A small contrastive audio-text model, trained from scratch.
Model: log mel input, encoder arch convnext, encoder norm layernorm, encoder activation relu, encoder width 160, text encoder width 128, text encoder layers 8, text encoder norm rmsnorm, text encoder activation swiglu.
Training: soap at rate 0.0035, 13400 steps, batches of 256.
Rows from block 8 of the audio encoder of a small contrastive audio-text model, named by matrix and row number. Rows with one number belong to one neuron. Each number is 128 + 32 x the weight over its row's rms, rounded and kept within 0 to 255. All counts start at 0. Numbers have three digits each.
After each neuron's rows are labels from the 100 clips, of 14848, where the neuron reaches its highest value: "loudest" is the band of the loudest frequency at the time of the peak. Only what is clearly more common there than usual is listed. The data: short read English sentences (LibriTTS-R). In brackets: how many of the 100.
# fc1: MLP up (encoder.blocks.8.mlp.fc1.weight, 640x160), inputs 80-159
# fc2: MLP down (encoder.blocks.8.mlp.fc2.weight, 160x640, transposed), outputs 80-159

fc1.308:128128128128220128074138156128128128128128128128090115085128059162128128128202128128128118128128186128130128036200128128128128085076128128128128067128080109128128202128128150128135167032128128091097048097128197229128128128182128128128128128
fc2.308:128169128146174128142101128128043128071128206128101184087171148128128128128173128070128128128128128128176128128047128090075088128128128128100128128148090128085128207221083128128128128128177166128128128128103099128128128128128128126178128128
loudest: 500 to 1000 Hz (35)

fc1.500:128128159128175131128128128128128106102143128128198128128128128116128097128158137128128092128128128128059128128086128128128116196186052082044128072124057044128146128128076128128128128081128128128110128128128074064185130176128158128080128128
fc2.500:128128091128128087100128111091094077180080128149128128128128128202128128128157204064092128156155128153140128128128128128128130147128251106138128093128148128128156091128168158119128155163151128128139128168087159111183207230128128128166098171
loudest: 2000 to 4000 Hz (37); 4000 to 8000 Hz (25)

fc1.33:173061099128128128055087128128128128128128128094129128128099169128128128210128168107166123128063081110128091031128128125128128128072197185107128128128119128128128128187128128196129128216144128128128128185182128128128128152128065128128128128
fc2.33:128128128128176149097059128128059080128128175058128128128116214128128128128128158128187089183128128181092177230128139102170152111128140069033096184128128128128128128171128128049128128135174081099163128153128128128128128032114083109128128076
loudest: 500 to 1000 Hz (27)

fc1.367:110128109128095038159182128076129199074185118134179187128064128157144203128128166128080086136128175128056128128089120128209101128128128124128129072128128154128145142159098136188128146128106128159193128077190128128159128079128128096128128128
fc2.367:128128128085128098109077128128044160189042128079160153120128128209070151057170164128112128128162128128128128083103134087162128105205135128185081172128128128052094128104128045128174128187086163172128214127128139194128128090108080115063150128
loudest: 250 to 500 Hz (30)

fc1.249:128152081179151205069117170128158100128087128128093128128119194128128186128104092128121094128178162128128128077141128133128131128128128128128128182067131145151085128029128203070128128184128128128128158162128128217158167128128128071128051128
fc2.249:174153113128128128109182051077164128144143128157122191128050097128128128128128128147119177072128165166082128128128181128198128067128128128103162128128111128090128128128218166128239128103148128145128128128140077105113128074192128096128194128
loudest: 500 to 1000 Hz (33); 250 to 500 Hz (28)

fc1.77:083128128128128128079128128139128128177138187084174128099128199218128128067128128154159128128128094128128060154128128128128128097128128128128157055195044128128128218128106109128099198082087209128128176128086087128128051128128211117128128128
fc2.77:128139128128128128069171128118117166128123128128196128128128128128127068128128128128128169128128242135128128128162128128128113128184249128155208078067129149085128128168128128128083055128142111098128128128128128128128128128190128128170094128
loudest: 500 to 1000 Hz (29)

fc1.287:128045128128128128101128138128128128128062250128128146128128109128054128128178128128128128160128128128136083156128102128128093128148107188128128128128128128176086128128120128155128168128075128093136206128128183128128108128128128172206113066
fc2.287:084128078126090108072068128128093128150167128128132130128151128173082153128152202183122128170176158128058128157128163180167030128177162125078167128047128128098148128128128128154128128111199128170128128128128057128090128169193174076108091158
loudest: 2000 to 4000 Hz (27)

fc1.266:128113079138203209037128151109111128128128128097128199057105128128128128128084128128128128128128177064174128128128128128128137129087075128128128104090193082128164166123128170138141117111128128099128153128128128201121128128165110128128014004
fc2.266:128128162161128128128147067128128178189128128194072128147128166128128061128194128069128128085147176128098070127128128128190128128128160161106128128157130128136160128066128128128212128128118128128191061128128102056082025128168189128184140112
loudest: 500 to 1000 Hz (43)

fc1.333:128183122128128128083128178111128070196161080163128182099154128101128128125128128138128128128119166171128128128192128058128087100128128124128128019128128128128128094064100128128128135128128072154102063128114128128128128128128139140128153128
fc2.333:128128133111128132147128152128128128128128128128128128017128065128128126219128066128128165128186128128128128037128128128067143128128100125120128128180128128071128065128165128177205187179128128112139128144128179128149128128128128214112128121
loudest: 4000 to 8000 Hz (41)

fc1.344:128106209128211078087128103149179113120128128167130128128179128128095137128149128128128162106096128128128136128155188190128128195181128128175128109128143128120132182128132098128128105118128081128128176128128157101121178128128196128128190142
fc2.344:128173181128128113128128098221128128128128189090128086032128128128128082181128128128128128128109144128128128185100148151186124128128128128128171128128166128128119140204211065080128162089128128075182128162128093204212051128128167004128078128
loudest: 4000 to 8000 Hz (61)

fc1.380:128088050130128118128070128128199128128181128190128128076128128128128105115067128137182128128128088128137128128113183151128191114162128152190128071128128128128177128128164128128128128128028050128128098128128227128128110080158128118066128128
fc2.380:128191128128128081169128058128169078128112113165128128128099128128175128148128090128128128123137144132128083128128108155128149128198128128188128147128169098147148128128089128086104128128087197063129128167080128107128128181073128128154173095
loudest: 2000 to 4000 Hz (36)

fc1.559:129076105128128015224182128138075065059128128128131128148128128128109128145125128128128128137128128128110149147128115025128139128128088128128101128128102066128128128128128128128128139128058175099126128070128128128128128128128128128128155181
fc2.559:128128128128138017128128144070125123128128235114128128128128120128128112165095175146128128058082180111062188137128162128157090090128100127128199132128128211097072214128128128128128128128128128158069128076116092060050194117092128137087128133
loudest: 500 to 1000 Hz (28)

fc1.331:128130128128128174128197095092097128128199128128128131148101132168155182128128171164083128128128128128084128183152128128055128128128128128128101128212155095128128066128054059128160094159109128128196202128128070128188143128128148037128128085
fc2.331:142143082128088128128167171128110187128128085128128128103083128128203172082167166111061110110128128128128096182128128117128128196141128157053123128038128095128153128128087086136206128080106180176092128149128128128095128128128164069140035082
loudest: 500 to 1000 Hz (29)

fc1.277:174129128084128128128120128076082128128189113128128149128124187128128138128101153014132129143092081128128128062171128128141163128128128128128128128117128128128128082149205128147128128196128142058128128128128173128128137174043097128128092128
fc2.277:128128128128128208128099128165084105128156128128082134128128157128174159128158128128051071160153128128044128152183128067164128107128128128075128128128128128128128128128155128075137128128128181064091128128114110100128128128128128128128172000
loudest: 1000 to 2000 Hz (36); 500 to 1000 Hz (29)

fc1.52:157128128035173128128112199050104150100162128082128128128128128128128114089151173124054115128128125128063086147128081128128128089128167128128086099178128128133173128195080100129128024128088128128128154151128128128189128094128211128134128128
fc2.52:168128161090099128137128128128115200093128128087128128108134128128128128175190128128128128128128137128117173151103174094099149128128128128128202197128181128101128128179168085191157098111069128128128128094143128154128128045078174128128128128
loudest: 500 to 1000 Hz (32)

fc1.438:116103134128128128092088073128112161128128128165128128089128159116128088128128000128100128128186128128128165128095027103128059185128128128154128067128116016153140085128128128109128128128128162146128152128151128128128087222128165128111128128
fc2.438:128128095158100164118147090128128128128128128162128128128128128128121092128161128128055128153128128156128228128128128077128147128128196089090128114101100128128144061128128069128166198119219128153085101136128106103125177128210189172128071147
loudest: 4000 to 8000 Hz (32)

fc1.156:128128082183128128178128128134128069174128128046112136128128152078080105088128165128128093116128128128128124128128140128091128041128128155128128050130181142128128128128128176077133128177128149250232196128128118156181128181128097127126107128
fc2.156:135163128128128112124128124128128169109128095128128178088158128153078100128183128128128178108128184128077168128128128128056128138124091079123128105101128172067168127172153128138189128128085164102128128128107092128108041159128128041128148096
loudest: 250 to 500 Hz (29)

fc1.162:128043128109089128128124154128128187128146128128128100128128128128096128128068158093128080218145181128128128091150128128174128128128128179071128182156174130128100054128163128128128128128169163128075128140083128108128128128128128087112128128
fc2.162:145149089128128128128099128128082128128192115161128128188097128044165116179128128119125075108128122171111080128128097118077077048162151128128071157115168174192186128070094128086068128084100145110128105128163142084128090033128160172177159188
loudest: 4000 to 8000 Hz (26)

fc1.261:128208128131128155128168192128128083128183068128128152095161131090119128087128166128128128128128161128128062066128219103124128128122135128177128128103154128128207167128128205103128128124143101128128181176193128128163162087061139059128041087
fc2.261:128144128143065128128082087128065128172162052175220128081158089101030128145128128128128128128116142126128128143128215128139128128128196128115181128128157128101128158114213122128128168128128128128128114128128128128128059104159128128145155128
loudest: 500 to 1000 Hz (33)

fc1.99:128128060128127129128128128231103128128172167128128128128128128128128087128095150163128101128170128128128077128109175129126128084220076128128157069206128081128128128128128128128128128128143048128150128247128113128133113143077128058174163185
fc2.99:128128128061128092056153128123128097128093099157066128109200122128128128152161190128100157181128177185128217128144128156058094128121128105128166072156128197097128074128074213128079164128054147171128117145128128089128128182128128135150167110
loudest: 2000 to 4000 Hz (25)

fc1.488:128157097128135128210167114128128128086128128128128192128141128104128138126128092128128128128164128098128128182128178143058081150128067128128128099152128141128128064106128103128128128128171128230106062163128128128128128177128128128128128128
fc2.488:128128128096128128128128170201128128128057128154128128112188128128128128192128128128142085187128128128128128128128104121128186128128128100128128034128128209060128005100128128128128128103128128128214170128174128128128170128100128128042158128
loudest: 4000 to 8000 Hz (37)

fc1.6:072128128186128128097128128128173128157182128128158128122102030182121151128128128068066128055128128128210057128176128128128128231128145155128128128181128128128117115128128110128128106128128128128167128128159143128128136065128178065180037128
fc2.6:128173090128128191128089162128091172128128128128128128128152124128128128128128207128064113128128116128128118156128119128128093079139128167128128128040090093078156128128055128082128199148128141134051076128128128054128128038088128128170128144
loudest: 500 to 1000 Hz (27)

fc1.363:128128135128128103090105170107128085176128128174079128128103128128128129128128128128165128128128128128121145142128135128143128128128128146240146128128128128124128128142058145103128128181128128128097029181143163128128157128128128190128143094
fc2.363:128167196136185128128128128133128031128099128145099121087128175128187171110179165094165128128132097129175128199128128128128128128020128032037199128128128128104125128093155060128198128128152128128075128128128092177128128128128128089098049128
loudest: 4000 to 8000 Hz (47)

fc1.524:154128128128128128128071022107085128128057038085113162128128128098128128128071128135128063161074128100176128128214128128171128128174087128082128209128147128128145083076169064128186093128141128128089128034171178128128128159128128177128142128
fc2.524:091128128128128194128068167161128086115141128174128128128178128128149128128128128210101050177128128128128092163182159088091083128093128078128128128163128128114128090157145113151128085128128142128128128128128083128081180128166070128037183031
loudest: 1000 to 2000 Hz (30); 500 to 1000 Hz (27)

fc1.402:128132138088128091128128128128169142163065099128128103128070128122128200128128128071140128095128128062128102128128143128128164128175128181087069096128128128096128209187128117128128128069101128128128128174128128043143128104137084128129167087
fc2.402:087109128176128089134090128176120096100089128099128128057091072128166128128128128128091128189104128146183128152128215128128128076158128171170174193128128128128128192164183171113128128067083157128152140128154093128248128128102128161071152128
loudest: 4000 to 8000 Hz (64)

fc1.296:128128128128077128128204128128112128188128128128128147088099128158128000128128174128128128128113171128128139128190128128128128180122128128138128128081128195128195181128128165055128132128077187128154128128128091128161128128128128179093128076
fc2.296:128106128167108187190128128128101128169128128128107128128182128128175128128128141128223197111095154128128128128128177128128128128023128086128128169128128128128128128044046128128155195128196128114128128128169057058128102128118166128134128128
loudest: 500 to 1000 Hz (37)

fc1.143:128143128128128113128154169163128080084174068128129128128149128128128128198128128057128128161167128128081128128128128128128104193140128134128184128128128128128176095198151126128128137113128128174128128181160219128128212128136128051139097128
fc2.143:174128128147128173128128128117116128128148122223128128110102128226123128132095102128128145128128178128168074128128142084128107095112124128128128107118128128128128118128061150128128182128135128101085107128132128080121081096136171128128139094
loudest: 4000 to 8000 Hz (28)

fc1.205:128128128201128128075128168128107099176128128128128178128078128169128113128128089128102182128112189090128128053065128099128080091090139168147128174167128086177128128085128128128128063200154128128128128128128213128128067128128128128128128074
fc2.205:084176128128128128128128189128128128082153128128065085091075154223128157128209038128128128128128128128158213128168128128082128151128184128128150128128081128180151086128133063144209034128128128121077129193128046051128128128167128110137072128
loudest: 2000 to 4000 Hz (32)

fc1.42:128070128118153193087136089128128149073128128150128128046147169128128141179085140060128100128128140128128128128128128128147128128054097128123128128128121128114042128128157154128163191168128128057151128128144119150128166128128068118093065128
fc2.42:128089128174128128128166128128134189128087109128128115128075169144142170128107133128048185128128190128128128128128172078206101128128095128103166128128106164124071106097214128100217128128137076091128070128051128093046128049073110105055198128
loudest: 500 to 1000 Hz (25)