A small contrastive audio-text model, trained from scratch.
Model: 4.63M parameters, encoder activation relu, encoder layers 14, encoder width 160, text encoder width 128, text encoder layers 8, text encoder norm rmsnorm, text encoder activation swiglu.
Training: soap at rate 0.0035, batches of 256.
Data: trained on short read English sentences (LibriTTS-R), 26041 training examples, 131.7 epochs.
Rows from block 7 of the audio encoder of a small contrastive audio-text model, named by matrix and row number. Rows with one number belong to one neuron. Each number is 200 + 40 x the weight over its row's rms, rounded and kept within 0 to 999. All counts start at 0.
After each neuron's rows are labels from the 100 clips, of 14848, where the neuron reaches its highest value: "responds to" is what is common among them; "loudest" is the band of the loudest frequency at the time of the peak. Only what is clearly more common there than usual is listed. The data: short read English sentences (LibriTTS-R).
# fc1: MLP up (encoder.blocks.7.mlp.fc1.weight, 640x160), inputs 80-159
# fc2: MLP down (encoder.blocks.7.mlp.fc2.weight, 160x640, transposed), outputs 80-159

fc1.352,200,201,200,200,200,200,226,200,259,177,229,160,134,301,200,200,200,233,200,200,292,217,311,200,215,247,200,200,200,200,200,282,217,192,305,219,132,144,169,284,207,200,234,200,200,206,219,260,200,200,200,200,200,200,200,184,259,299,200,200,200,200,200,234,200,200,200,200,200,198,231,200,200,238,200,200,200,200,189,200
fc2.352,292,154,200,200,200,127,200,200,200,200,137,200,160,148,200,200,200,200,200,126,164,200,117,200,268,238,200,121,168,200,200,200,200,262,200,200,200,93,239,215,200,192,227,236,200,200,150,170,228,200,200,129,229,200,200,243,200,200,200,200,245,200,200,200,200,200,200,162,200,200,274,66,200,150,200,217,286,200,129,123
responds to: the word "it"
loudest: 250 to 500 Hz

fc1.230,258,200,200,293,200,200,291,200,153,246,216,264,274,231,200,200,153,272,200,200,200,139,159,148,200,257,258,239,238,200,239,150,156,177,171,245,222,200,200,200,160,200,227,200,200,199,132,175,223,131,200,144,170,200,226,259,200,200,200,200,200,125,155,200,170,231,178,200,147,147,200,202,200,200,200,303,316,236,181,200
fc2.230,263,193,252,200,200,303,200,200,80,276,151,200,175,200,156,200,200,165,200,250,334,252,200,200,288,284,248,157,200,166,200,153,165,200,128,200,251,200,200,185,240,122,200,171,200,200,138,127,200,292,200,200,197,210,200,200,200,170,200,200,200,200,200,200,200,228,200,269,138,168,200,200,200,173,165,265,129,200,283,102
responds to: the word "i"
loudest: 500 to 1000 Hz; 1000 to 2000 Hz

fc1.262,200,206,200,200,259,188,200,200,200,247,200,179,200,200,239,256,125,238,143,200,148,200,135,200,125,117,193,243,95,200,200,200,186,200,200,250,129,200,200,200,182,200,139,143,200,204,129,200,200,200,200,100,200,200,200,118,172,200,200,200,200,244,232,200,148,191,284,285,200,200,200,200,180,174,277,213,200,218,200,235
fc2.262,331,181,178,245,262,145,179,200,200,200,260,209,239,200,200,265,200,200,200,200,194,200,200,200,136,241,200,200,200,242,200,200,163,200,122,200,200,123,260,200,247,165,260,184,200,200,200,200,167,235,200,136,147,200,229,234,200,252,200,200,219,175,200,200,200,162,121,223,200,200,200,223,171,225,210,200,77,282,200,311
responds to: the word "was"
loudest: 4000 to 8000 Hz

fc1.560,130,200,200,229,162,200,200,225,172,200,200,240,200,243,200,200,176,118,150,200,134,177,200,200,125,200,268,256,82,200,200,242,200,162,200,177,241,200,237,200,200,200,150,99,200,228,200,200,200,264,177,264,200,200,200,157,200,200,200,200,200,207,200,112,228,220,153,200,165,143,200,167,160,266,55,200,200,200,200,200
fc2.560,200,200,315,249,175,200,160,251,200,200,200,107,268,200,120,127,200,200,200,124,215,268,200,200,257,200,332,200,254,143,200,200,182,200,200,200,200,200,129,200,237,266,200,200,200,200,200,242,200,122,200,213,200,268,200,200,200,137,99,256,200,224,200,183,200,200,287,200,200,245,200,200,151,200,151,200,200,200,239,142
responds to: the word "you"; the word "asked"; the word "he"
loudest: 500 to 1000 Hz

fc1.335,200,111,116,195,194,154,98,242,111,168,263,289,200,109,165,200,247,259,150,134,200,208,200,171,214,200,255,128,273,200,200,196,200,200,205,200,200,71,200,240,242,200,200,211,155,200,200,200,258,170,200,200,128,200,200,173,177,200,200,251,200,200,200,259,200,143,200,173,200,256,200,200,200,257,200,200,200,200,237,200
fc2.335,200,200,200,200,225,200,200,134,245,200,200,200,276,200,200,142,296,206,200,173,200,200,200,240,200,158,297,196,280,200,134,200,200,182,118,171,200,200,241,200,200,200,200,243,179,200,200,200,160,200,279,183,200,220,229,200,200,200,180,200,162,203,260,239,245,131,242,200,200,200,244,235,200,165,168,169,200,244,298,293
responds to: the word "asked"; the word "he"
loudest: 4000 to 8000 Hz

fc1.633,169,204,166,224,161,200,281,200,200,200,200,240,246,248,272,297,308,204,200,316,155,186,200,200,119,200,200,200,200,200,168,200,215,200,200,200,220,200,186,242,200,107,200,121,227,209,200,234,114,200,200,200,126,142,194,264,200,200,200,200,160,168,252,200,200,142,200,284,199,200,221,130,161,200,200,217,205,200,278,199
fc2.633,171,200,200,241,200,215,200,200,200,162,194,200,109,200,171,200,176,200,200,211,200,200,200,200,200,200,200,200,200,200,195,278,200,258,200,175,212,200,200,178,155,138,200,221,200,200,277,276,200,200,200,97,200,200,200,197,200,200,272,200,242,251,200,200,187,248,200,141,239,138,233,200,205,229,200,200,200,200,200,200
responds to: the word "you"
loudest: 250 to 500 Hz; 500 to 1000 Hz

fc1.278,200,123,280,231,200,200,102,246,237,252,200,143,230,172,200,200,151,200,200,185,200,228,200,200,227,291,200,200,203,200,119,242,200,265,200,200,118,132,220,200,251,145,109,200,142,200,144,253,122,200,200,208,200,200,200,200,200,89,200,200,198,227,200,200,200,200,270,192,242,244,200,151,200,120,58,200,200,200,200,200
fc2.278,158,200,246,200,164,257,200,170,245,200,153,200,200,74,200,200,221,196,200,118,130,219,236,200,235,252,175,248,168,156,200,200,154,195,200,200,200,247,115,194,250,198,200,128,134,200,183,200,199,200,159,200,159,200,200,200,200,157,143,200,200,200,200,299,116,150,200,200,135,200,225,200,240,134,200,200,200,115,200,245
responds to: the word "i"
loudest: 250 to 500 Hz

fc1.141,200,200,200,200,158,131,200,174,156,200,200,189,261,200,200,200,150,200,170,200,173,225,200,218,200,292,297,200,200,200,260,200,255,200,200,273,269,242,200,200,181,200,200,188,285,304,200,200,200,143,181,200,163,200,176,181,200,204,259,200,200,200,138,200,185,296,200,200,200,190,272,200,144,263,200,200,200,191,200,200
fc2.141,200,159,131,106,241,144,200,200,200,164,200,215,200,200,109,301,122,200,299,160,223,162,200,200,234,153,271,103,195,200,200,115,200,162,255,200,200,200,200,200,135,167,200,200,200,200,200,200,200,200,200,164,200,200,200,114,200,200,200,200,273,200,121,200,200,200,200,200,200,200,112,154,172,200,200,200,200,206,200,221
responds to: the word "it"
loudest: 4000 to 8000 Hz

fc1.146,200,200,267,200,128,149,253,200,200,206,200,202,200,260,270,211,200,300,200,200,200,200,200,200,124,200,200,200,167,200,200,138,200,159,132,248,257,293,131,200,102,200,140,200,162,182,200,177,173,200,196,200,200,182,200,207,200,200,165,170,200,200,222,200,193,200,111,260,253,167,200,168,127,164,267,200,271,229,250,200
fc2.146,200,200,323,247,281,140,200,173,200,200,220,200,200,200,249,159,277,200,200,200,200,179,200,200,200,200,200,200,267,263,200,152,200,200,198,234,200,200,268,280,200,242,200,200,240,123,289,200,245,226,200,152,134,270,198,218,156,226,325,200,200,148,152,200,200,200,283,134,200,200,238,180,200,200,200,200,150,200,159,286
responds to: the word "the"
loudest: 500 to 1000 Hz

fc1.626,232,200,242,245,200,339,324,152,141,123,200,281,200,182,187,200,137,302,269,190,200,164,144,160,200,207,221,231,249,200,227,200,94,123,224,222,260,200,200,200,172,152,200,200,130,187,141,200,272,148,272,200,176,200,287,139,161,200,157,268,151,200,208,200,167,200,215,158,200,193,253,200,200,210,221,243,312,200,200,144
fc2.626,204,200,283,225,200,200,200,200,108,334,200,222,200,237,200,231,200,200,85,200,239,200,152,200,200,253,200,114,200,200,228,146,154,200,134,200,200,200,225,139,271,200,200,200,200,200,137,200,200,200,242,159,200,200,235,200,200,164,128,200,200,200,241,200,200,200,109,200,118,108,120,200,200,200,200,235,275,226,240,142
responds to: the word "my"; the word "but"
loudest: 500 to 1000 Hz

fc1.573,215,276,60,200,200,200,254,200,200,200,221,200,152,277,132,200,200,200,169,190,200,178,181,242,93,326,200,113,200,209,244,200,200,207,281,180,271,200,200,211,129,205,200,200,269,247,200,200,167,166,271,200,200,166,200,200,200,218,200,200,255,200,200,200,158,200,200,146,256,181,200,199,200,171,236,153,250,200,259,176
fc2.573,200,200,200,200,198,276,224,200,271,246,200,200,200,246,270,183,235,200,162,200,223,200,200,132,116,233,84,200,200,285,143,149,140,200,200,200,200,200,200,200,252,200,280,200,118,200,290,154,200,250,200,200,200,233,275,200,222,200,251,251,200,200,200,200,127,200,254,200,200,245,145,194,200,194,227,280,200,200,167,200
responds to: the word "and"
loudest: 500 to 1000 Hz

fc1.507,171,138,263,200,200,147,200,200,200,200,150,109,200,186,225,230,155,200,200,144,217,175,200,200,247,263,112,294,200,200,200,200,218,205,200,200,200,200,200,215,200,138,200,200,183,200,143,256,143,200,169,261,200,200,134,200,111,200,200,200,200,200,200,237,149,200,155,266,200,266,274,200,86,200,115,157,152,133,200,200
fc2.507,148,200,200,200,200,259,200,218,200,218,219,269,200,85,200,200,200,140,200,151,200,200,200,200,200,254,306,200,200,273,143,200,200,200,154,167,200,174,200,200,200,237,296,200,203,166,154,200,321,200,200,200,200,200,188,98,200,252,137,255,258,200,200,200,200,200,189,200,195,234,200,173,200,135,200,200,160,102,200,200
responds to: the word "i"
loudest: 250 to 500 Hz

fc1.334,200,200,124,200,243,200,81,200,200,105,237,200,200,200,85,169,238,246,209,200,200,200,160,200,200,200,78,286,137,200,190,200,200,204,175,200,174,200,350,245,211,200,191,240,200,200,136,126,221,153,200,200,200,200,200,200,200,247,200,200,200,200,200,203,200,126,235,200,169,210,248,117,200,166,235,213,200,200,89,243
fc2.334,178,200,200,114,216,200,177,200,200,264,200,200,200,200,200,255,200,200,200,234,200,312,200,200,211,200,200,200,119,260,254,152,200,200,206,99,200,200,124,196,239,200,200,200,200,200,93,254,200,200,200,256,200,196,200,200,200,248,137,254,200,200,200,273,200,276,200,281,242,229,200,200,200,159,200,100,200,200,200,290
responds to: the word "was"
loudest: 4000 to 8000 Hz

fc1.196,274,200,183,200,169,164,166,200,210,132,222,221,304,200,200,245,239,200,200,200,154,160,200,183,200,202,200,208,200,238,173,200,200,200,200,200,200,200,149,262,200,225,200,200,300,239,134,200,200,280,200,200,123,178,200,267,164,200,200,200,200,186,157,200,200,142,200,200,152,257,279,168,200,208,111,203,200,200,229,200
fc2.196,200,155,200,198,241,173,107,114,277,177,200,200,142,111,147,183,253,200,181,200,200,200,255,200,148,200,154,200,200,200,195,200,220,235,200,223,142,232,200,178,200,200,200,269,216,200,191,257,200,280,236,200,200,200,155,200,200,200,200,256,200,200,200,200,200,200,142,192,215,200,176,131,115,200,277,200,117,200,221,132
responds to: the word "i"; the word "was"
loudest: 250 to 500 Hz

fc1.44,200,200,200,200,169,205,172,242,152,200,267,274,200,200,227,200,238,254,200,200,200,200,200,213,52,238,200,200,200,258,192,200,200,200,200,176,261,152,253,249,200,265,138,266,200,200,200,142,202,200,200,200,200,200,200,200,315,200,178,298,158,200,200,200,200,200,92,220,200,200,244,200,117,264,187,200,154,200,200,269
fc2.44,218,200,149,266,144,200,200,200,200,131,200,200,200,221,114,200,200,200,200,230,198,141,200,200,200,177,200,200,302,308,257,155,200,155,200,215,151,273,200,160,235,170,221,110,216,200,200,296,270,200,200,200,123,166,200,272,200,162,200,241,161,200,200,200,200,200,200,200,200,200,143,209,200,200,154,200,200,222,246,258
responds to: the word "asked"; the word "he"; the word "she"
loudest: 500 to 1000 Hz

fc1.52,227,215,200,200,200,147,174,200,159,207,200,111,253,208,237,205,200,200,229,200,200,200,248,200,200,195,200,258,245,200,200,200,148,200,200,200,200,107,125,200,292,162,200,57,200,213,200,200,198,200,200,260,276,200,229,152,262,120,200,200,200,250,211,200,200,200,200,200,249,200,200,104,200,200,200,187,151,200,123,200
fc2.52,200,200,200,200,200,233,282,131,200,200,200,200,200,173,175,200,200,109,165,229,326,326,194,233,234,200,293,200,200,142,187,200,187,200,164,259,200,241,200,200,146,200,200,127,173,225,95,200,200,200,200,248,200,200,226,200,200,288,111,200,200,200,200,200,266,146,152,294,200,284,200,200,200,200,200,200,140,200,200,216
responds to: the word "you"
loudest: 2000 to 4000 Hz